Rows from block 2 of a small image classifier, named by matrix and row number. Rows with one number belong to one neuron. Each number is 128 + 24 x the weight over its row's rms, rounded and kept within 0 to 255. All counts start at 0. After the name is the row's rms in percent of the matrix's.
After each neuron's rows are labels from the 100 images, of 14976, where the neuron reaches its largest size: "strongest on" is what is common among them. Only what is clearly more common there than usual is listed. The data: Sentinel-2 satellite tiles (TerraMesh). In brackets: how many of the 100, against the usual share in percent.
# gate: MLP gate (model.blocks.2.mlp.gate.weight, 416x160), inputs 0-79
# fc1: MLP up (model.blocks.2.mlp.fc1.weight, 416x160), inputs 0-79
# fc2: MLP down (model.blocks.2.mlp.fc2.weight, 160x416, transposed), outputs 0-79

gate.275 075 [157 113 113 122 119 110  79 174 118 121 108 170 130 168  82 163  99 119 112 129 134 123 150 139 128 146 167 136 159 110 150  98 137 111 124  93 167 127 135 114  78 140  86 130 126  98 125 143 168 134 132 182 181 134 144 108 116 141 127 122 137 123 113 191 145 117 134 162 168 131 122  94 134 145 125 135 149 122 141 120]
fc1.275 072 [123 143 123 142 144 151 150  98 128 126 129 110 129  82 160 112 143  88 102 127 156 169 144 125 147 137  81 111 108 136  70 169 131 142 141 171 134 181 140  85 145 107 123 127 144 128 112 156  94 111 100 116 111 128 112 153 156 140 147 129 138 118  78 102 102 158  99 117  97 186 113 165 113 114 126 166 122 145 118 145]
fc2.275 040 [ 75 104 131 118 120 153 183 116 149 155 108 101 130 161 158 100 132  92 126 144 108 156 141 139 130 140 144 146 142 109  86 136 134 133 115 160 141 128  78 102 132 105  58 112 164 125  74 126 154 111 142 131 124 144 108 122 112 153 100 138 155 130 144 128  85 142 145  96 107 106 140 135 131 126 120 150 127 145 137 151]
strongest on: built area (77 vs 37.5); crops (74 vs 38.9)

gate.182 096 [ 91 131 136 160 144 154 122 149 115 131 111 128 105 149 147 166 109 184 104 174 106 128 139 137 127 101 195 117 132  99 136 119 113 120 155 111 136 129 180 119 125 137 145 164 124  95 155 107 116 111 147 141 161 161 144 109  90 149 156 113 119 133 158 127 130 106 172 169 132 149 185 125 130 121 124 127 165 123 132 110]
fc1.182 105 [127 159 144 191 137 171 138 154 113 147 162 129 133 177 104 137 112  89 128 166  80 154 138  61 135 110 118 122 130 119 148 114  58 124 145 105 149 153 130 115  96 154 124 101 141 127 110 147 114 147 129 179 132 111 140  99 171 144 138 126 117 140 100 167 156 119 162 125 101 128 138 125  79 103 133 167 109 132 138 132]
fc2.182 136 [102 134 104  68 155 110 117  99 151 107 123 147 104 107 157  84  86 136 158 116 141 100 119 127 126 145 121  98 151 133 102 160 150 150 109 154 150 117 169 150 146 158 137 120 140 162  97 127 138 129 121 120 130 116 144 152 125 106 125 173 123 154 123 102 130 167 121 167  97  81 110 171 130 115  94  92  76 105 131 140]
strongest on: main land cover: trees (40 vs 19.6)

gate.60 090 [142 118  72 172 134 171 124 162 161 162 138 112 147 142 154 160 102 160 103 142 106 106 119 138 152 161 124 131 133 115 180 119 147 104  91  87 127 134 168 121 106 117 157 128 102 113 128 122 149 126 132 135  85 140 132 114 154 126 161 108 159 120 100 111 164 160 152 143 137 131 157 103 119 131  92 137 137  96 105  95]
fc1.60 083 [109 121  89 164 129 164 140 162 156 155 136  87 142 133 166 154  91 157  97 145 111 109 109 133 141 150 126 101 123 107 164 107 144 110 103 103 139 129 163  99 140 117 160 123 112 120 135 121 136 120 130 127  86 161 133  85 151 112 166 122 172 120 110  99 153 147 148 147 140 124 174 109 111 114 101 158 138  87  91 104]
fc2.60 038 [ 94 148 158 104 138 122 129 179 135 115  96 146 146 136 134 146 136 115 140  91 120 132 102 134 146  99 144 146 122 155 114 153 152 121 127 128 114 111 109 127 148 125 143 131 166  87 121 131 125 110 126 132 116 136 104 139 122 105 166 155 107  91  87  96 124 145 143 125 112 115 136 109 137 105 134 104  64 120 169 112]
strongest on: snow or ice (49 vs 20.6)

gate.287 069 [152 156 128 155 138 149  76 187  88 129 113 129 146 182 103 135 134 135 107 127 123 104 142 127 152 153 141 106 122 109 180  75 117 148 125  96 153 125 169 109  83 138 137 157 115 129 115 102 128 141 168 179 115 125 136 146 102 150 114 118 129 108 138 169 155 171 137 152 148 121 117 116  89 123 139 139 145 165 149 127]
fc1.287 058 [136 148 135 128 137 104 127 121 152 131 146 190 132 150 160  97 136 116 140 139  58 173 174 120 115 143 154 114 124 170 162 117  98 133 128 109 104 135 112 138 128 140 176 122 108 132 144 113  98 118 137 115  98 124 123 179 125 125 118 146 187 113 128 111 107 172 164 112 118 147  90 140 124  86 128 130  87 164 117 129]
fc2.287 057 [158 130 127 131 120 100 138 116 163 134 156 150 103 151 142 134  85  74 130 116 129 117  71  88  99 150 119 135 110 147 113 124 100 135 129 140 117 122 106 136 154 121 153 121 146 155 143 137 123 111 137 145 122 110 117 122 189 147 129 165  70 151 106 135  85 101 153 154  64 151 166 143 106 186 139 121 143 115  98 126]
strongest on: crops (64 vs 38.9); main land cover: crops (48 vs 20.2)

gate.382 095 [168 121 144 154 146 112  88 172  85 142 121 101 168 137  94 128 122 149 114 143 158 111 164 125  84 105  83  92 132 109 116 120 120 145 137 125 133  77 152 124  83 132 107 156  98 116 169  80 112 122 179 175 119 148 139 121 102 153 105  93 109 153 156 137 153 167 113 145 129 112 139 152 108 152 145 138 191 140 142 123]
fc1.382 084 [155 101 124 137 184  96  86 125 110 129 126 129 151 130 153 140 114 168 115 146 154 112 138 152 111  87  93  94 128  98 106 125  94 140 139 135 154  89 148 148 107 109 156 147  98 119 179  99 116 119 130 101 124 140 134 123 127 148 141 121 122 149 168  61 149 189  99 135 158  83 129 145 148 101 151 114 159 104 151 126]
fc2.382 140 [ 60 159 144  94 116 101 168 110 151 119 119 160  97  91 193 125 136 102 107 128 131 123 146 111  97 156 143 124 135 149 118 136 132 117 153 169 125 144 113 109 163 123 106 104 124 136 102 110 123  69 128 111  87 139 127  85 160 100 144 165 118  97  83 101 115  84 140 123  93 121 137 131 131 138 100 141 118 127 117 148]
strongest on: trees (89 vs 58.6); water (66 vs 40.5); flooded vegetation (33 vs 10.2)

gate.268 053 [144 144 154 106 158 113 110 100 113 124 126 124 104 186 128 109 101 165 127 148  85 123 153 114 107 140 142  91 112 133 180  96  87 135  95  93 123  84 153 179 114 167 153 114  91 148 158  84 122 123 108 123 132 132 134 132 130 156 108 138 114 113 146 138 132 154 124 130 160  88 106 123 121 146 131  58 117 108 125 110]
fc1.268 065 [144 146 111 159 115 157 140 138 146 128 125 103 152  78 137 129 151 128 146 105 170 126 129 120 148 108 104 153 125 133  84 157 137 160 156 156 111 181 119  88 154  92 117 132 141 151 113 166 132 129 138 110 104 112 116 160 129 132 145 108  86 153  95  85 117 130 139 125 102 165 132 139 133 149 114 165 129 139 131 147]
fc2.268 046 [115 113 155 113 129 137  62 116 125 125 115 135 109 107  96 119 172 146 146 117  92  99 121 153 105 144 109 103 148 123 136  61 126 102 102 131 132 150 144 129 136 157 121 122 126 118 124 128 163 122 127 140 160 120 128 108  99 119 108 133  78 164 126 104 116 151 118 126 157  98 104 135  53  40 119  81 159 119 147 137]
strongest on: main land cover: water (39 vs 11.2)

gate.409 070 [160 105 105 132 159 151  87 121  97 107 155 162 121 185 128 139 115 107 122 155 124 127 155 120 144 141 123 121 120 152 112 102  84 145 159  99 160 122 100  98  93 147 127 117 123 147 168 141 134 148 101 155 189 122 129 113 149 170 153  98 135 173 113 131 122 162 143 158 128 158 105 145 113  91 124 110  87 149 134 117]
fc1.409 068 [123 155 181 105 101  68 150 129 109 138 126 130 115 154 136 118 133 151 130 141 107 120 124 147  83 102 138 115 115 120 170 136 143 113 125 127 101  96 128 183 102 140  76 107 131 118  95 121 126 135 130 111 101 131 130 122 130  97  90 140 127  95 197 184 133 103 167 143 151 110 123 106 186 148 147 122 138 134 135 121]
fc2.409 049 [155 115 154 103 161 143 120 145 125 146 158  95 131 127 117 158 144 123  99 131 187 142 171 124 139 117 146 117  99 133 129 137 162 157 158 134 142 123 122 135 125 142 136 104 123 113  85 132 135 141 120 104 147 121 174 122 121 146 164 114 138 155 115 120 114  91  93 125 152 133 115 120 139 137 133 171 172 106 128  98]
strongest on: main land cover: rangeland (71 vs 20.4)

gate.206 137 [108 156 132 112 106 122 145 131 147 124 180 166 114 153 157 149 101 110 103 137  72 117 122 108 106 152 151 142 143 159 179 126 134  94 122 111 105 111 141 143 114 135  95 117 142  97 121 175 108 131 129 158 113 130 118 104 182 103 149 137 110 135 107 161 151  78 180 190 123 164 147  98 141 129 100 136 128 110 149  97]
fc1.206 141 [103 158 131 111 102 122 147 129 144 122 181 170 111 152 156 145  99 111 105 144  72 116 121 109 107 151 151 141 145 162 175 127 135  92 120 108 106 113 137 140 119 137  93 120 137 100 121 174 107 129 127 158 114 132 119 104 187 105 148 139 108 138 108 156 149  75 180 183 120 164 151 102 146 127 102 136 122 108 152  98]
fc2.206 041 [ 77 146 110 130 135 120 146 150 111 142 132 135 130 113 143 122 101 138 126 171 111 154  96  83 138 146 120 107 131 150 130 153 121 122 164 126 101  94  97 111  97 139 114 111 101 126 127 131 112 129 127 141 130 155 148 162 155 141 187 126 113 131 131 123 158 109 125 134  91 148 104 116 101 100 159 163 103 117 101 107]
strongest on: snow or ice (61 vs 20.6); main land cover: snow or ice (44 vs 14.6); clouds (41 vs 15.5)

gate.227 104 [153 122 108 171 134 172 115 152 163 165 123 122 146 142 152 159 119 181  96 158 101 103 132 131 145 153 119 110 130 103 165  98 139 127  86 109 135 128 163 115  94 119 145 122  97 107 146 103 146 145 148 140  92 142 124 107 158 124 155 100 162 120 109 110 171 137 141 154 130 103 154 107 110 144 104 143 142 103 113 113]
fc1.227 101 [ 97 138  83 163 124 151 146 159 167 161 135 107 140 103 171 141 123 158 106 142 105 122 121 111 134 138 115 109 121 102 163 121 154  97  98 116 148 132 168 118 134 117 165 106 117 120 120 116 147 137 148 135  73 149 111  75 161 107 178 115 168 102 103 100 154 138 154 130 115 111 161 115 104 120 102 156 142  98  95 122]
fc2.227 049 [147  72 166  81 163 140 110 159 104 120  93 146 122  82 144 138 166  88 103 134 106 127 178 117 107  87 117 138 112 117 126  94 153 143 108 102  82 137 112 121 152 116 156 133 161  88 129 109 153 117 153 116 128 102 108 140 171 137  97 127 151 124  76 129  74  99 115 110 159 120 126 147 100 138 127 108 142 124 132 128]
strongest on: snow or ice (52 vs 20.6)

gate.410 125 [129 139 131 124 123 155 149 140 141 104  85 134 119  96 107 128 145 135 132  77 146 130 129 166  84 140 169 122 124  74 163 122 109 126 118 134 175 134 162 109 117 129 123  70 174 111 126 111 172 149 156 135 140 156 117  98  83  89 129 118  99 131 109 107 177 109 103 101 161  81 108 112  97 125 137  92 169 132 137 134]
fc1.410 124 [122 142 132 116 126 158 159 143 136 106  95 131 114  97 116 120 148 134 128  76 148 132 130 161  93 130 166 114 111  85 153 131 110 131 123 143 185 137 153 106 121 123 125  71 177 113 122 110 169 156 149 125 142 155 115  97  84  88 127 114 112 138 113 100 172 119  98  89 154  71 102 117  87 119 139  96 162 132 141 139]
fc2.410 101 [ 87 162 103 110 127  73 151 138 118  85 121 138 100 112  86  83  85 134 148 102 145 138 163 101 100 123  65 131 115 135 134 121 103 148 147 127 158 111 118 172 150 144 127  90 137 169 120 119 140 101 169 143  87 110 136 141 130 121  80 154 115 158 109 116 108 132 116 109 106 101 112 170 109 111 122 122 101 133  77 137]
strongest on: main land cover: water (28 vs 11.2)

gate.130 083 [173 116 125 171 149 126  75 180 150 150 126 152 168 149  93 157 128 145 109 126 120 153 123 122 121 126 116 113 122 101 182 103 109 129 135 101 142 110 152 103  72 110 121 122 131 108  99 140 148 134 152 149 140 115 144 111 121 107 124  93 137 112 124 166 177 191 138 164 180 140  86  92  86 137 158 132 153 139 128 122]
fc1.130 061 [139 117 141 155 134 148 128 134 152 100 114  55 171 100  96 143 130  90 129 106 174 107  85 108 106 138  89 133 130  98 138 147 134  98 165 127 157 108 139  90 131  94  56 142 173 110 122 176 135 136 129 137 134 155 116  82 138 122 116 102 106 152 135 153 150 129 114 145 122 157 147 115 140 133 117 152 128 121 124 145]
fc2.130 045 [119 150 139 123 105 132 172 110 176 128 140 117 167  99 113 108 166 130 128 118 133 131 101 125 189 158 143 185 143 126 122 136 132 139 122 148 135 145 107 148 124 115 131 148 159 105 121 125 133 121 160 122 102 116 125 121 110 132 155 124 147 139 111  64 156 106 159  69 126 109 177 121 108 152 110 133 129  90  93 144]
strongest on: crops (72 vs 38.9); main land cover: crops (53 vs 20.2)

gate.365 082 [135 117 118 137 161 116 121 164 118 104  80 171 136 164  73 159 118 133 122 139 156 169 136 130 153 110 121 108 138  80 132 103 111  97 144 119 151 116 165 122  89 133  98  94 143 113 146 127 186 140 133 176 184 147 128  97 115 141 142 120 119 163 126 165 143 163 123 154 172 128 108  99 150  96 156 136 161 137 125 112]
fc1.365 075 [147 141  87 138 121 115 132 151 119 117 128 114 136 112 164 154 119  48 145 138 181 164 144 123 168 131 100 110 113  89  89 120 166 109 156 154 175 165 143  88 157 110  78 131 146 123 112 145 138 136 120 112 173 140 119 113 115 164 165 112 115 163  86 147 128 166 101 109 125 155 100 123 161 117 135 141 113 149 127 117]
fc2.365 049 [116 141 111 138 140 137 114 148 145 160 131 138 168 133 153 139 130 124 142 109 111 126 148 108 135 133 143 108 104 126 104 129 135 174 103 150 132 131 145 107 139  85  87 129 114 141 140 147 121 155 163 156 150  75 111 148 100 150 147 109  73 118 114 122 122 120 111 209 101 143 132 133 176 123 127 150  78 139 121 115]
strongest on: crops (85 vs 38.9); built area (80 vs 37.5); main land cover: crops (71 vs 20.2)

gate.372 112 [134 166 152 115 124 137 145 106 156 119 171 145 130 110 134 106 145 113 118  76  98 123 133 137  89 156 173 119 125 140 173 154 104 130 101 129 131 127 126 152 117 141  77  78 166  84 125 180 116 130 117 146 107 134 105 104 121  78 128 142  84 139  88 127 178  90 159 162 125 118  82 133 120 117 121  79 147 104 136 139]
fc1.372 118 [134 161 137  97 129 132 146 101 157 125 173 154 113 116 145 101 142 103 126  81  94 112 132 148  77 163 184 124 126 150 160 159 107 134 101 117 130 134 119 149 136 153  93  63 157  90 127 176 117 124 115 131 108 130 105 106 120  83 123 160  97 139  94 116 173  75 147 159 121 120  99 142 140 113 119  88 136 108 140 140]
fc2.372 049 [124 142  62 136 100  92 164 139 127 148 142 125 108 101 153 165 142 127 147 125 135 143  90 113  75 147  92 114  97 124  91 172 119 117 115 129 177 109 181 137  61 128 110 125 150 122 122 122 154 104 175  95 114 104 144 124 154 130  97 139 104 109 139 123 139 153 166 155 123 131 144 123 163  96 107 142 121 149 110 139]
strongest on: snow or ice (60 vs 20.6); main land cover: snow or ice (49 vs 14.6)

gate.223 133 [157 112 101 150 182 159 123 140 121 116 120 176 157 148 160 154 120 118 121 140 141 116 128 183 181 129 161 105 121  97 140  73 146 104 117 133 161 171 155 103 127 102 156 132 131 112 112 113 135 134 102  95 184 143 133 148 110 156 168 107 160 140 124 121 146 189 107 144 175 129 124 106 156 127 138 151 135 114 124 137]
fc1.223 138 [119 125 151 114  87 101 115 117 133 143 125  83 113 112  89 118 144 140 138 114 115 144 113  82  85 132  85 172 147 171 122 164 119 147 119 115  87  83  91 145 105 142 106 129 126 125 142 138 139 125 148 162  99 121 127 109 149 108  99 133  98 117 123 152 110  81 147 119 104 137 119 132 101 133 110 112 121 151 144 102]
fc2.223 045 [181 140 118 136 109 123 156 163 137 143 100 152  77 174 114 140 185 140 139 178 125 148 201 134  99 157 108 128 148 112 152 131  88 101 151 126 123 113 150 101 137 126 120 179 129 122 103 133 140 116 149 116 159 102  97 133 122 102 125 105 112 145 126 117 121 140 105 124 111 108 123 139 139 150  96 135 102 144 103 133]
strongest on: trees (88 vs 58.6)

gate.219 057 [153  96 116 130 155 111  60 129  80 130 122 143 123 181 101 152 132 122 110 136 131 128 146 100 159 116 152 114 118 131 127 101  97 141 131 103 145 115 109 121  94 135 144 129  95 116 163  75 140 121 141 150 167 134 140 112  80 176 103 119 180 134 159 160 115 163 113 122 130 118 136 138  88 119 134  72  97 135 159 103]
fc1.219 064 [ 86 157 139 120 112 110 152 145 100 135 145 152 113 140 158 112 157 113 117 149 104 137 157 148 132 114 135 109 136 140 146 143 140 140  72 107 116 121 116 173 133 172 113  90 103 141 103 105 131 136 134 110  96 126 117 153 113 110  96 139 138  84 171 157 158 106 123 122 107  50 101 127 143 105 144 144 122 141 109 123]
fc2.219 053 [106 120 144 133  92 126  96 127 165  78 110 128 136 111 116 137 145 114  85 132 127 102 143 174  71 149 120  87 152 107 141 136 108 121 150 118 149 104 177 140  75 146 133 109 120  81 132 145 104 145 125 158 120 159 153 143 112 118 121 136 128 126 160  89 145 135 102 159 109 111  92 114 111 120 116 118 124 130 119 159]
strongest on: main land cover: rangeland (54 vs 20.4)

gate.391 106 [136 126 144 125 129 132 119 127 133  93 113  81 151 124  83 101 158 173 116 133 162 130 162 131 116 132  96  84 132 113 122 126 115 143 130 135 131  88 135 163  97 151 113 156 125 127 162 122 117 125 111 175 110 126 115 161 101 131  89 119  80 139 171 130 130 155  80 133 134  95  77 146  95 152 121  93 153 130 126 131]
fc1.391 109 [124 122 117 139 140 128 114 140 120 168 132 173 121 134 170 161 112  93 133 125  99 119  99 125 147 129 159 177 121 138 136 111 149 123 106 118 115 166 139  75 146 100 154  98 120 124 112 124 145 126 156  86 150 132 142  96 150 128 159 129 173 105  68 121 129 119 159 118 131 151 176  99 153 103 139 167 119 128 136 126]
fc2.391 046 [114 122  91 126  92 142 108 165 135 122 154 144  99  76 160 131 106 124 120 105 164 119 144 162 110 104 136 128 156 138 159 134 111 164 138 118 177  90 155 125 112 155 124 104  97 139 127 121 171 135 102 149 152 150 156 107  97 129 116 163 132 115 120 169 134 125 151 131 175  90 113 167 109 134 139 180 128 139 152 109]
strongest on: flooded vegetation (26 vs 10.2)

gate.334 067 [171 115 121 147 173 144  77 166  93 120  91 146 165 173  71 152 144 153 112 140 138 171 141 172 156 174 112 139 133 118 139 100 142 118 122 116 146 106 127 115  80 107 108 160  84 119 162  96 160 140 124 186 142 119 121 143 103 174 136 109 138 107 112 175 150 149 124 178 150 153 120 111 150 120 126 157 141 176 121 131]
fc1.334 052 [112 137 139 134 105 183 138 110 133 145 135 127 129 126 117 122 189 135 112 123 112 120 158 119 184 180 101 125 108 138  95 144 129 160 127 140  95 140 126  94 130 122  90 125 133 133 125 148 138 131  83 138 109 132 142 107 143 106 127 120 166  57  53 150 121 111 128 158 120 133 112 121 110 139 109 151 101 124 112 132]
fc2.334 041 [139 149 187 108 133 134 152 146 152  87 104 120 152 143 142 108 153  95 143 139 116 110 120 152 147 176 147 100  86  91 114 110 121  98 158 122 118 140 155 122 111 140 127 108 146 162 151 118 141 157 122 112 188  94 118  65 122 126 136 158 146 167 128 127 182 129 133 180 136 107 156 141 123 146 132 114 112 138 103 145]
strongest on: built area (68 vs 37.5); crops (66 vs 38.9); main land cover: built area (31 vs 4.6)

gate.298 101 [139 126 151 166 173 151  90 166 107 158 127 166 136 160 131 154 123 108 108 131  70 112 123 110 107 168 177 144 117 126 182  84 124 128  99 107 179 173 133 108 101 127 139 136 132 104 110 119 134 136 152 152 157 134 130 127 111 163 134 116 156 146 109 147 167 116 183 125 128 132 133 116  88  81 129 127 111 167 137 139]
fc1.298 087 [145 148 112 108  96 143 131 144  96 118 105 120 125 142  79  97 168 101 168 108 145 152 135 174  98 160 120 114 154 119 137 134 144 129 152  89 104 109 132 159 122 146 121  98 120 154 114  57 149 124 161 153  90 125 135 115  84 105 102 157 132  93 122 120 148 150  58  96 134  88 117 147 151 137 110 130 134 123 125  97]
fc2.298 140 [123 122 121 169 100 132 108 138 128 141 123 104 131 108 112 174 137 163  66 131 113 122 153 107 161 100 109 126 118 113 131 114 113 132 116 130 103 146 100 134 113 125 122 169 143 108 131 130 127 141  93 130 151 135 147 133 148 177 171 102  87 133 128 137  95 121 159 153 117 165 152  80 131  93 142 142 169 138 122 144]
strongest on: snow or ice (50 vs 20.6)

gate.42 101 [145 127 113 140 125 107 113 172 106 124 152 165 127 185  97 119 110 151 100 128 111 157 159 110 148 112 129 112 145 132 138 118  77 152 146  89 151 119 139 105  60 156  85 126 135 101 111 137 107 142 138 149 140 112 141 152 129 111 126 133 135 142 137 177 136 142 185 172 128 131  92 109 107 146 146 137 115 157 124 156]
fc1.42 083 [140 140  92 128 127 116 143 158 138 119 144 183 104 134 109 100 112 129 129  96 130 141 132 105 170 116 134 131 157 134 140 101  85 143 143  88 188 162 130  91 107 178 103 112 147 123  84 156 119 170 109 128 151 132 153 154 143  79 137 133 157 169 107 143 128 137 163 131 122 128 103 127 126 113 134 140  84 128 120 147]
fc2.42 063 [115 159 126 120 110 154 142 121 165 146 160  94 116 134 148 137 148 100 134 126 124 137 140 138 151 133 133 116 140 152 155 128 129 128 133 119 172 145 140 145  91 151 162 135 167 117 154 143 134 147 132 132 118 122 141 148 103  69 127 139 153 114 119  75 137 163 154 138 126 125 100 121 109 111  82 143  88 169 157 100]
strongest on: snow or ice (68 vs 20.6); main land cover: snow or ice (49 vs 14.6)

gate.81 124 [121 168 134 112 120 122 153 132 154  81 128 109 127 103  94  87 136 141 129  92 160 160 141 104 102 131 118  96 148 103 127 149  84 129 161 134 174  86 139 124 114 157  95 129 169 127 137 161 117 145 147 153  96 145 147 133 115 106 101 134  74 166 116 125 144 170 110 121 118 103  69 138  83 122 124 123 110 126 101 143]
fc1.81 130 [125 167 129 110 125 119 158 134 152  82 125 106 137 103  84  75 140 133 137  95 156 158 129 103  97 124 113 100 145 109 124 143  87 123 160 144 168  84 134 126 124 149  95 132 178 140 128 169 119 138 145 157 105 150 141 129 112 101 100 133  91 175 119 125 136 163 102 117 120 106  74 135  74 128 128 120 105 137  93 132]
fc2.81 046 [ 80 150 123 139 152 119 154 150 165 138 148 122 131 114 140 133 109 134 130 167 111 125 149 176 138 115 214 145 151 108 155 140 175 129  98 134 137 114 133 129 131 119 115 145 135 114 156 158 104 146 162 104 105 144 117 107 131 117 133 138 111 125 153 106 174 105 163 133 139 114 138 119 122 166 171 107 137 156 116 191]
strongest on: flooded vegetation (35 vs 10.2)

gate.349 102 [158  71 142 154 161 121  82 127 154 125  98 105 132 136 122 165 137 102 117 134 141 161 117 129 170 110  94 122 157  92 139 108 149 100  75 113 155 121 177 102  80 136 127 103 113 110 123 119 157 125  93 146 139 170 156 121 132 133 156 120 172  79 136 179 154 158  85 119 170 123 105  94 144 132 130 142 144 102 140 119]
fc1.349 116 [138 123 132 120 110 158 126 122 134 135 105 100 165 142 126 121 132 177 144 154 118 139 109 153 103 153 135 136 110 108 137 159 140 110 154 154 121  78 110 170 123  93  93 166 144 123 170 125 166 131 141 121 107 121 146 101  91 135 107 121 117 165 154 134 142 143 165 171 160 124 102 118 169  86 128  96 138 167 141 108]
fc2.349 153 [123 109 170 124 121 136 144 139 175 120 133  95 143  92 147 124 154 118 122 111 134 111 140 114 132 124 151  99 107 120 138 156 120 180 103 146 150 137 142 105 131 131 182 127 191 130 103 147 160 172 135  89 112 118 113 127 119  96  95 100 139 175 112 106 146 162 145  79 108  95 103 105  76 102 136 137 116 108 146 160]
strongest on: built area (71 vs 37.5); water (67 vs 40.5); crops (66 vs 38.9); clouds (49 vs 15.5)

gate.322 105 [ 88 134 155 164 133 129 132 162 131 130 144 138 111 135 119 122 114 139 112 127  97 144 129  79 146  75 135 114 136 121 148 145  99 151 142 109 151 120 177  95  91 161 174 111 137 136 114 118 123 146 171 133 104 138 110 114 121 102 120 118 168 136 100 152 129 198 114  89  99  78 109 123  61  97 136 164 100 129 127 144]
fc1.322 117 [123 127 124 103  88  70 133 142 121 110  80 123 120 118  73 112 139 104 149 104 129 149 105 111 129 137  63 139 134 120 153 124 135 123 102 128 119 102 145 177  96 126 118 113 126 162 104 124 167 119 150 148 104 141 116 144 133 112  88 157 170  64 133 156 138 185 107  99 151 122  80 105  85 108 130 133 136 158 141 126]
fc2.322 153 [155 162  92 192 126 141 144 158 166 172 132 119 143  87 135 157 133 112 110  95 139 118 123 164 123  99 175 123 112 116 165  81 137 119 119 133 128 163 112 123 144  98 151 114 149 120  94 153 139 144 127 118 130 114 128 140 121 138 161  85  84 104  82 104 129  79 136 108 160 148 133 115 137 137 128 132 161  88 129 127]
strongest on: main land cover: trees (40 vs 19.6)

gate.338 102 [147 125 115 138 145 123 131 149 114 128 128 160 146 134 125 143 113 124 118 109 126 113 139 165  60 143 164 110 140 120 172  98 145  99 117 110 162 110 137 156  94 133 104 126 139  83 128 133 127 120 168 167 103 112 107 163  77 118  94 120 151 112 151 138 168 106 123 141 144 124 129 103 113 147 131 131 120 148 117 144]
fc1.338 086 [126  96 153 115 122 126 139 161 104 136 100 158  96 165  69 114 103 150 141 164 138 121 142 138 118 139 134 126 149 106  91 142 145 152 132  70 119 106 134 109 116 155 177 178  91 137 140  59 130 124 164 118 124 135 156 136 120 156  81 165 145 137 172 141  97 131 104  80 129 100 172 133 122 155 126 198 133 155 138 100]
fc2.338 129 [119 175 139 172 122 132 140 170 136 141 161  95 118 120 166 174 128  99 110 137  74 176 130 107 158 111 146 102 134 115 176 169 108 101 136 129 162 144 155 136 135 120 132  97 142 123 140 148 140 174 125 129  96 162 137 110 116 134 169 108 129 125 127 117 153 125 195 144  88 154 134  91 122 104 158 120 147 113 148 155]
strongest on: main land cover: trees (42 vs 19.6)

gate.246 053 [149 114 145 109 120  94  77 178  83 125 113 134 129 168  95 154 133 142 103 133 128 132 124 196 141 103 139 144 138 148 168  76 173 112  95 130 115  91 118 117  78 124 144 156 128  92 123  83 160 135 174 171 171 130 145 150  74 112  99 112 164 127 156 134 111 127 102 120 147 103 132  94 133 145 139 106 131 111 135 122]
fc1.246 056 [ 96 112 155 117 123 118 149 122 146 135 137 155  93 165 105 101 122 186 114 141  86 122 181 146 118 120 162  97 140 140 160 120 107 154 108  98  90 105 139 164 105 162 162  84 107 126 145 108 117 145 113 112 145 126 115 137 135 100  80 139 150 123 186 138 137 113 153 117 116  76 137 143 126 145 139  98 147 105 133 138]
fc2.246 037 [139 121 144 102 156 140 120 106 117 107 139 151 134 137 133 172 134 162 119 136  84  91 163  62 158 104 160  97  81 110 124  99 145 139 131 109  94 117  88  99 123 114 154 186 155 135 127 157 142 144 147 119 187 101 128 138 103 158 137  95 119 128 130 103 135 131 165 122 142 136 152 102 128 117 115  96 131 142 163 138]
strongest on: main land cover: trees (52 vs 19.6)

gate.153 121 [111  99 102 112 108 144 146 123 155  96  93 101 135 107 104 147 146 172 100 104 171 132 156 145 155  94 105  99 130  97 104 128 144  82 110 159 147  93 161 107 100 114 139 116 131 102 162 117 171 137 144 116 131 152 115 122  99 101 151 125 143 166 117 107 127 169  84  97 169 100  98  92 140 155 131 134 173  99 114 119]
fc1.153 122 [ 99  97  96 103  99 136 147 124 152  88 101 102 119 107 103 146 130 165  94 112 177 135 157 137 151  83  93  93 127 109  92 129 142  82 114 156 144  88 150 105 103 115 138 116 133 107 164 122 164 125 135 116 127 153 120 120 103 107 148 132 147 170 127 104 115 172  79  97 164 103 108 103 140 151 124 134 159  95 114 120]
fc2.153 039 [141 133 141 105  93 143  91 146  54 129  93 129 175 147 108 116 148 114 116 156 168 145 107 145 138 150 157 180 121 124 146 137  97 141 136 108 141 164 110 151 133 141 137 123 116 109 157 140 142 118 152 109 150 118  76 109 170 119  81 187  91 113 170 111 118 106 102 147 142 109 113 134 124 156 167 129 131 139 168 132]
strongest on: flooded vegetation (32 vs 10.2)

gate.333 090 [120 143 104 119 111 127 116 180  97  99 100 192 151 136  91 126 136 165 127 102 141 146 140 154 137 114 131 141 121 114 121 117 113 122 146 140 145  94 129  90  91 102 104 132 157  91 145  98 174 119 182 126 142 140 119 124  73 103 131  93 124 176 132 118 120 191 111 134 173  95  91  92 122 108 152 141 148 150 142 130]
fc1.333 080 [123 135  91 118 115 108 122 204  86 106 119 162 138 112  92 120 129 123 124 105 155 141 137 140 145 106 108 113 109 119 110 114 139 134 166 144 153 114 109  82 129 108 119 139 148 118 101  90 153  97 156 122 144 127 106 124  93 110 112  93 143 169 146 107 108 208  94 104 159  88 102 119 101 106 152 158 122 178 117 130]
fc2.333 096 [113 121 213 152  98 170 155  90 133 106 150  87 123 102 115 135 135 177 105 141 134 106 166 130 108 101 155 113 104  91 105 137  77 143 152 129 139 139 135 153 136 130  98 144 143 128 157 109 100 143 100 116 131 122 101 122 127 125 118 113  94 156 146 108 125  96 135 106  83  87 122 151 120 137  94 127 146 142 123 107]
strongest on: built area (66 vs 37.5); crops (65 vs 38.9)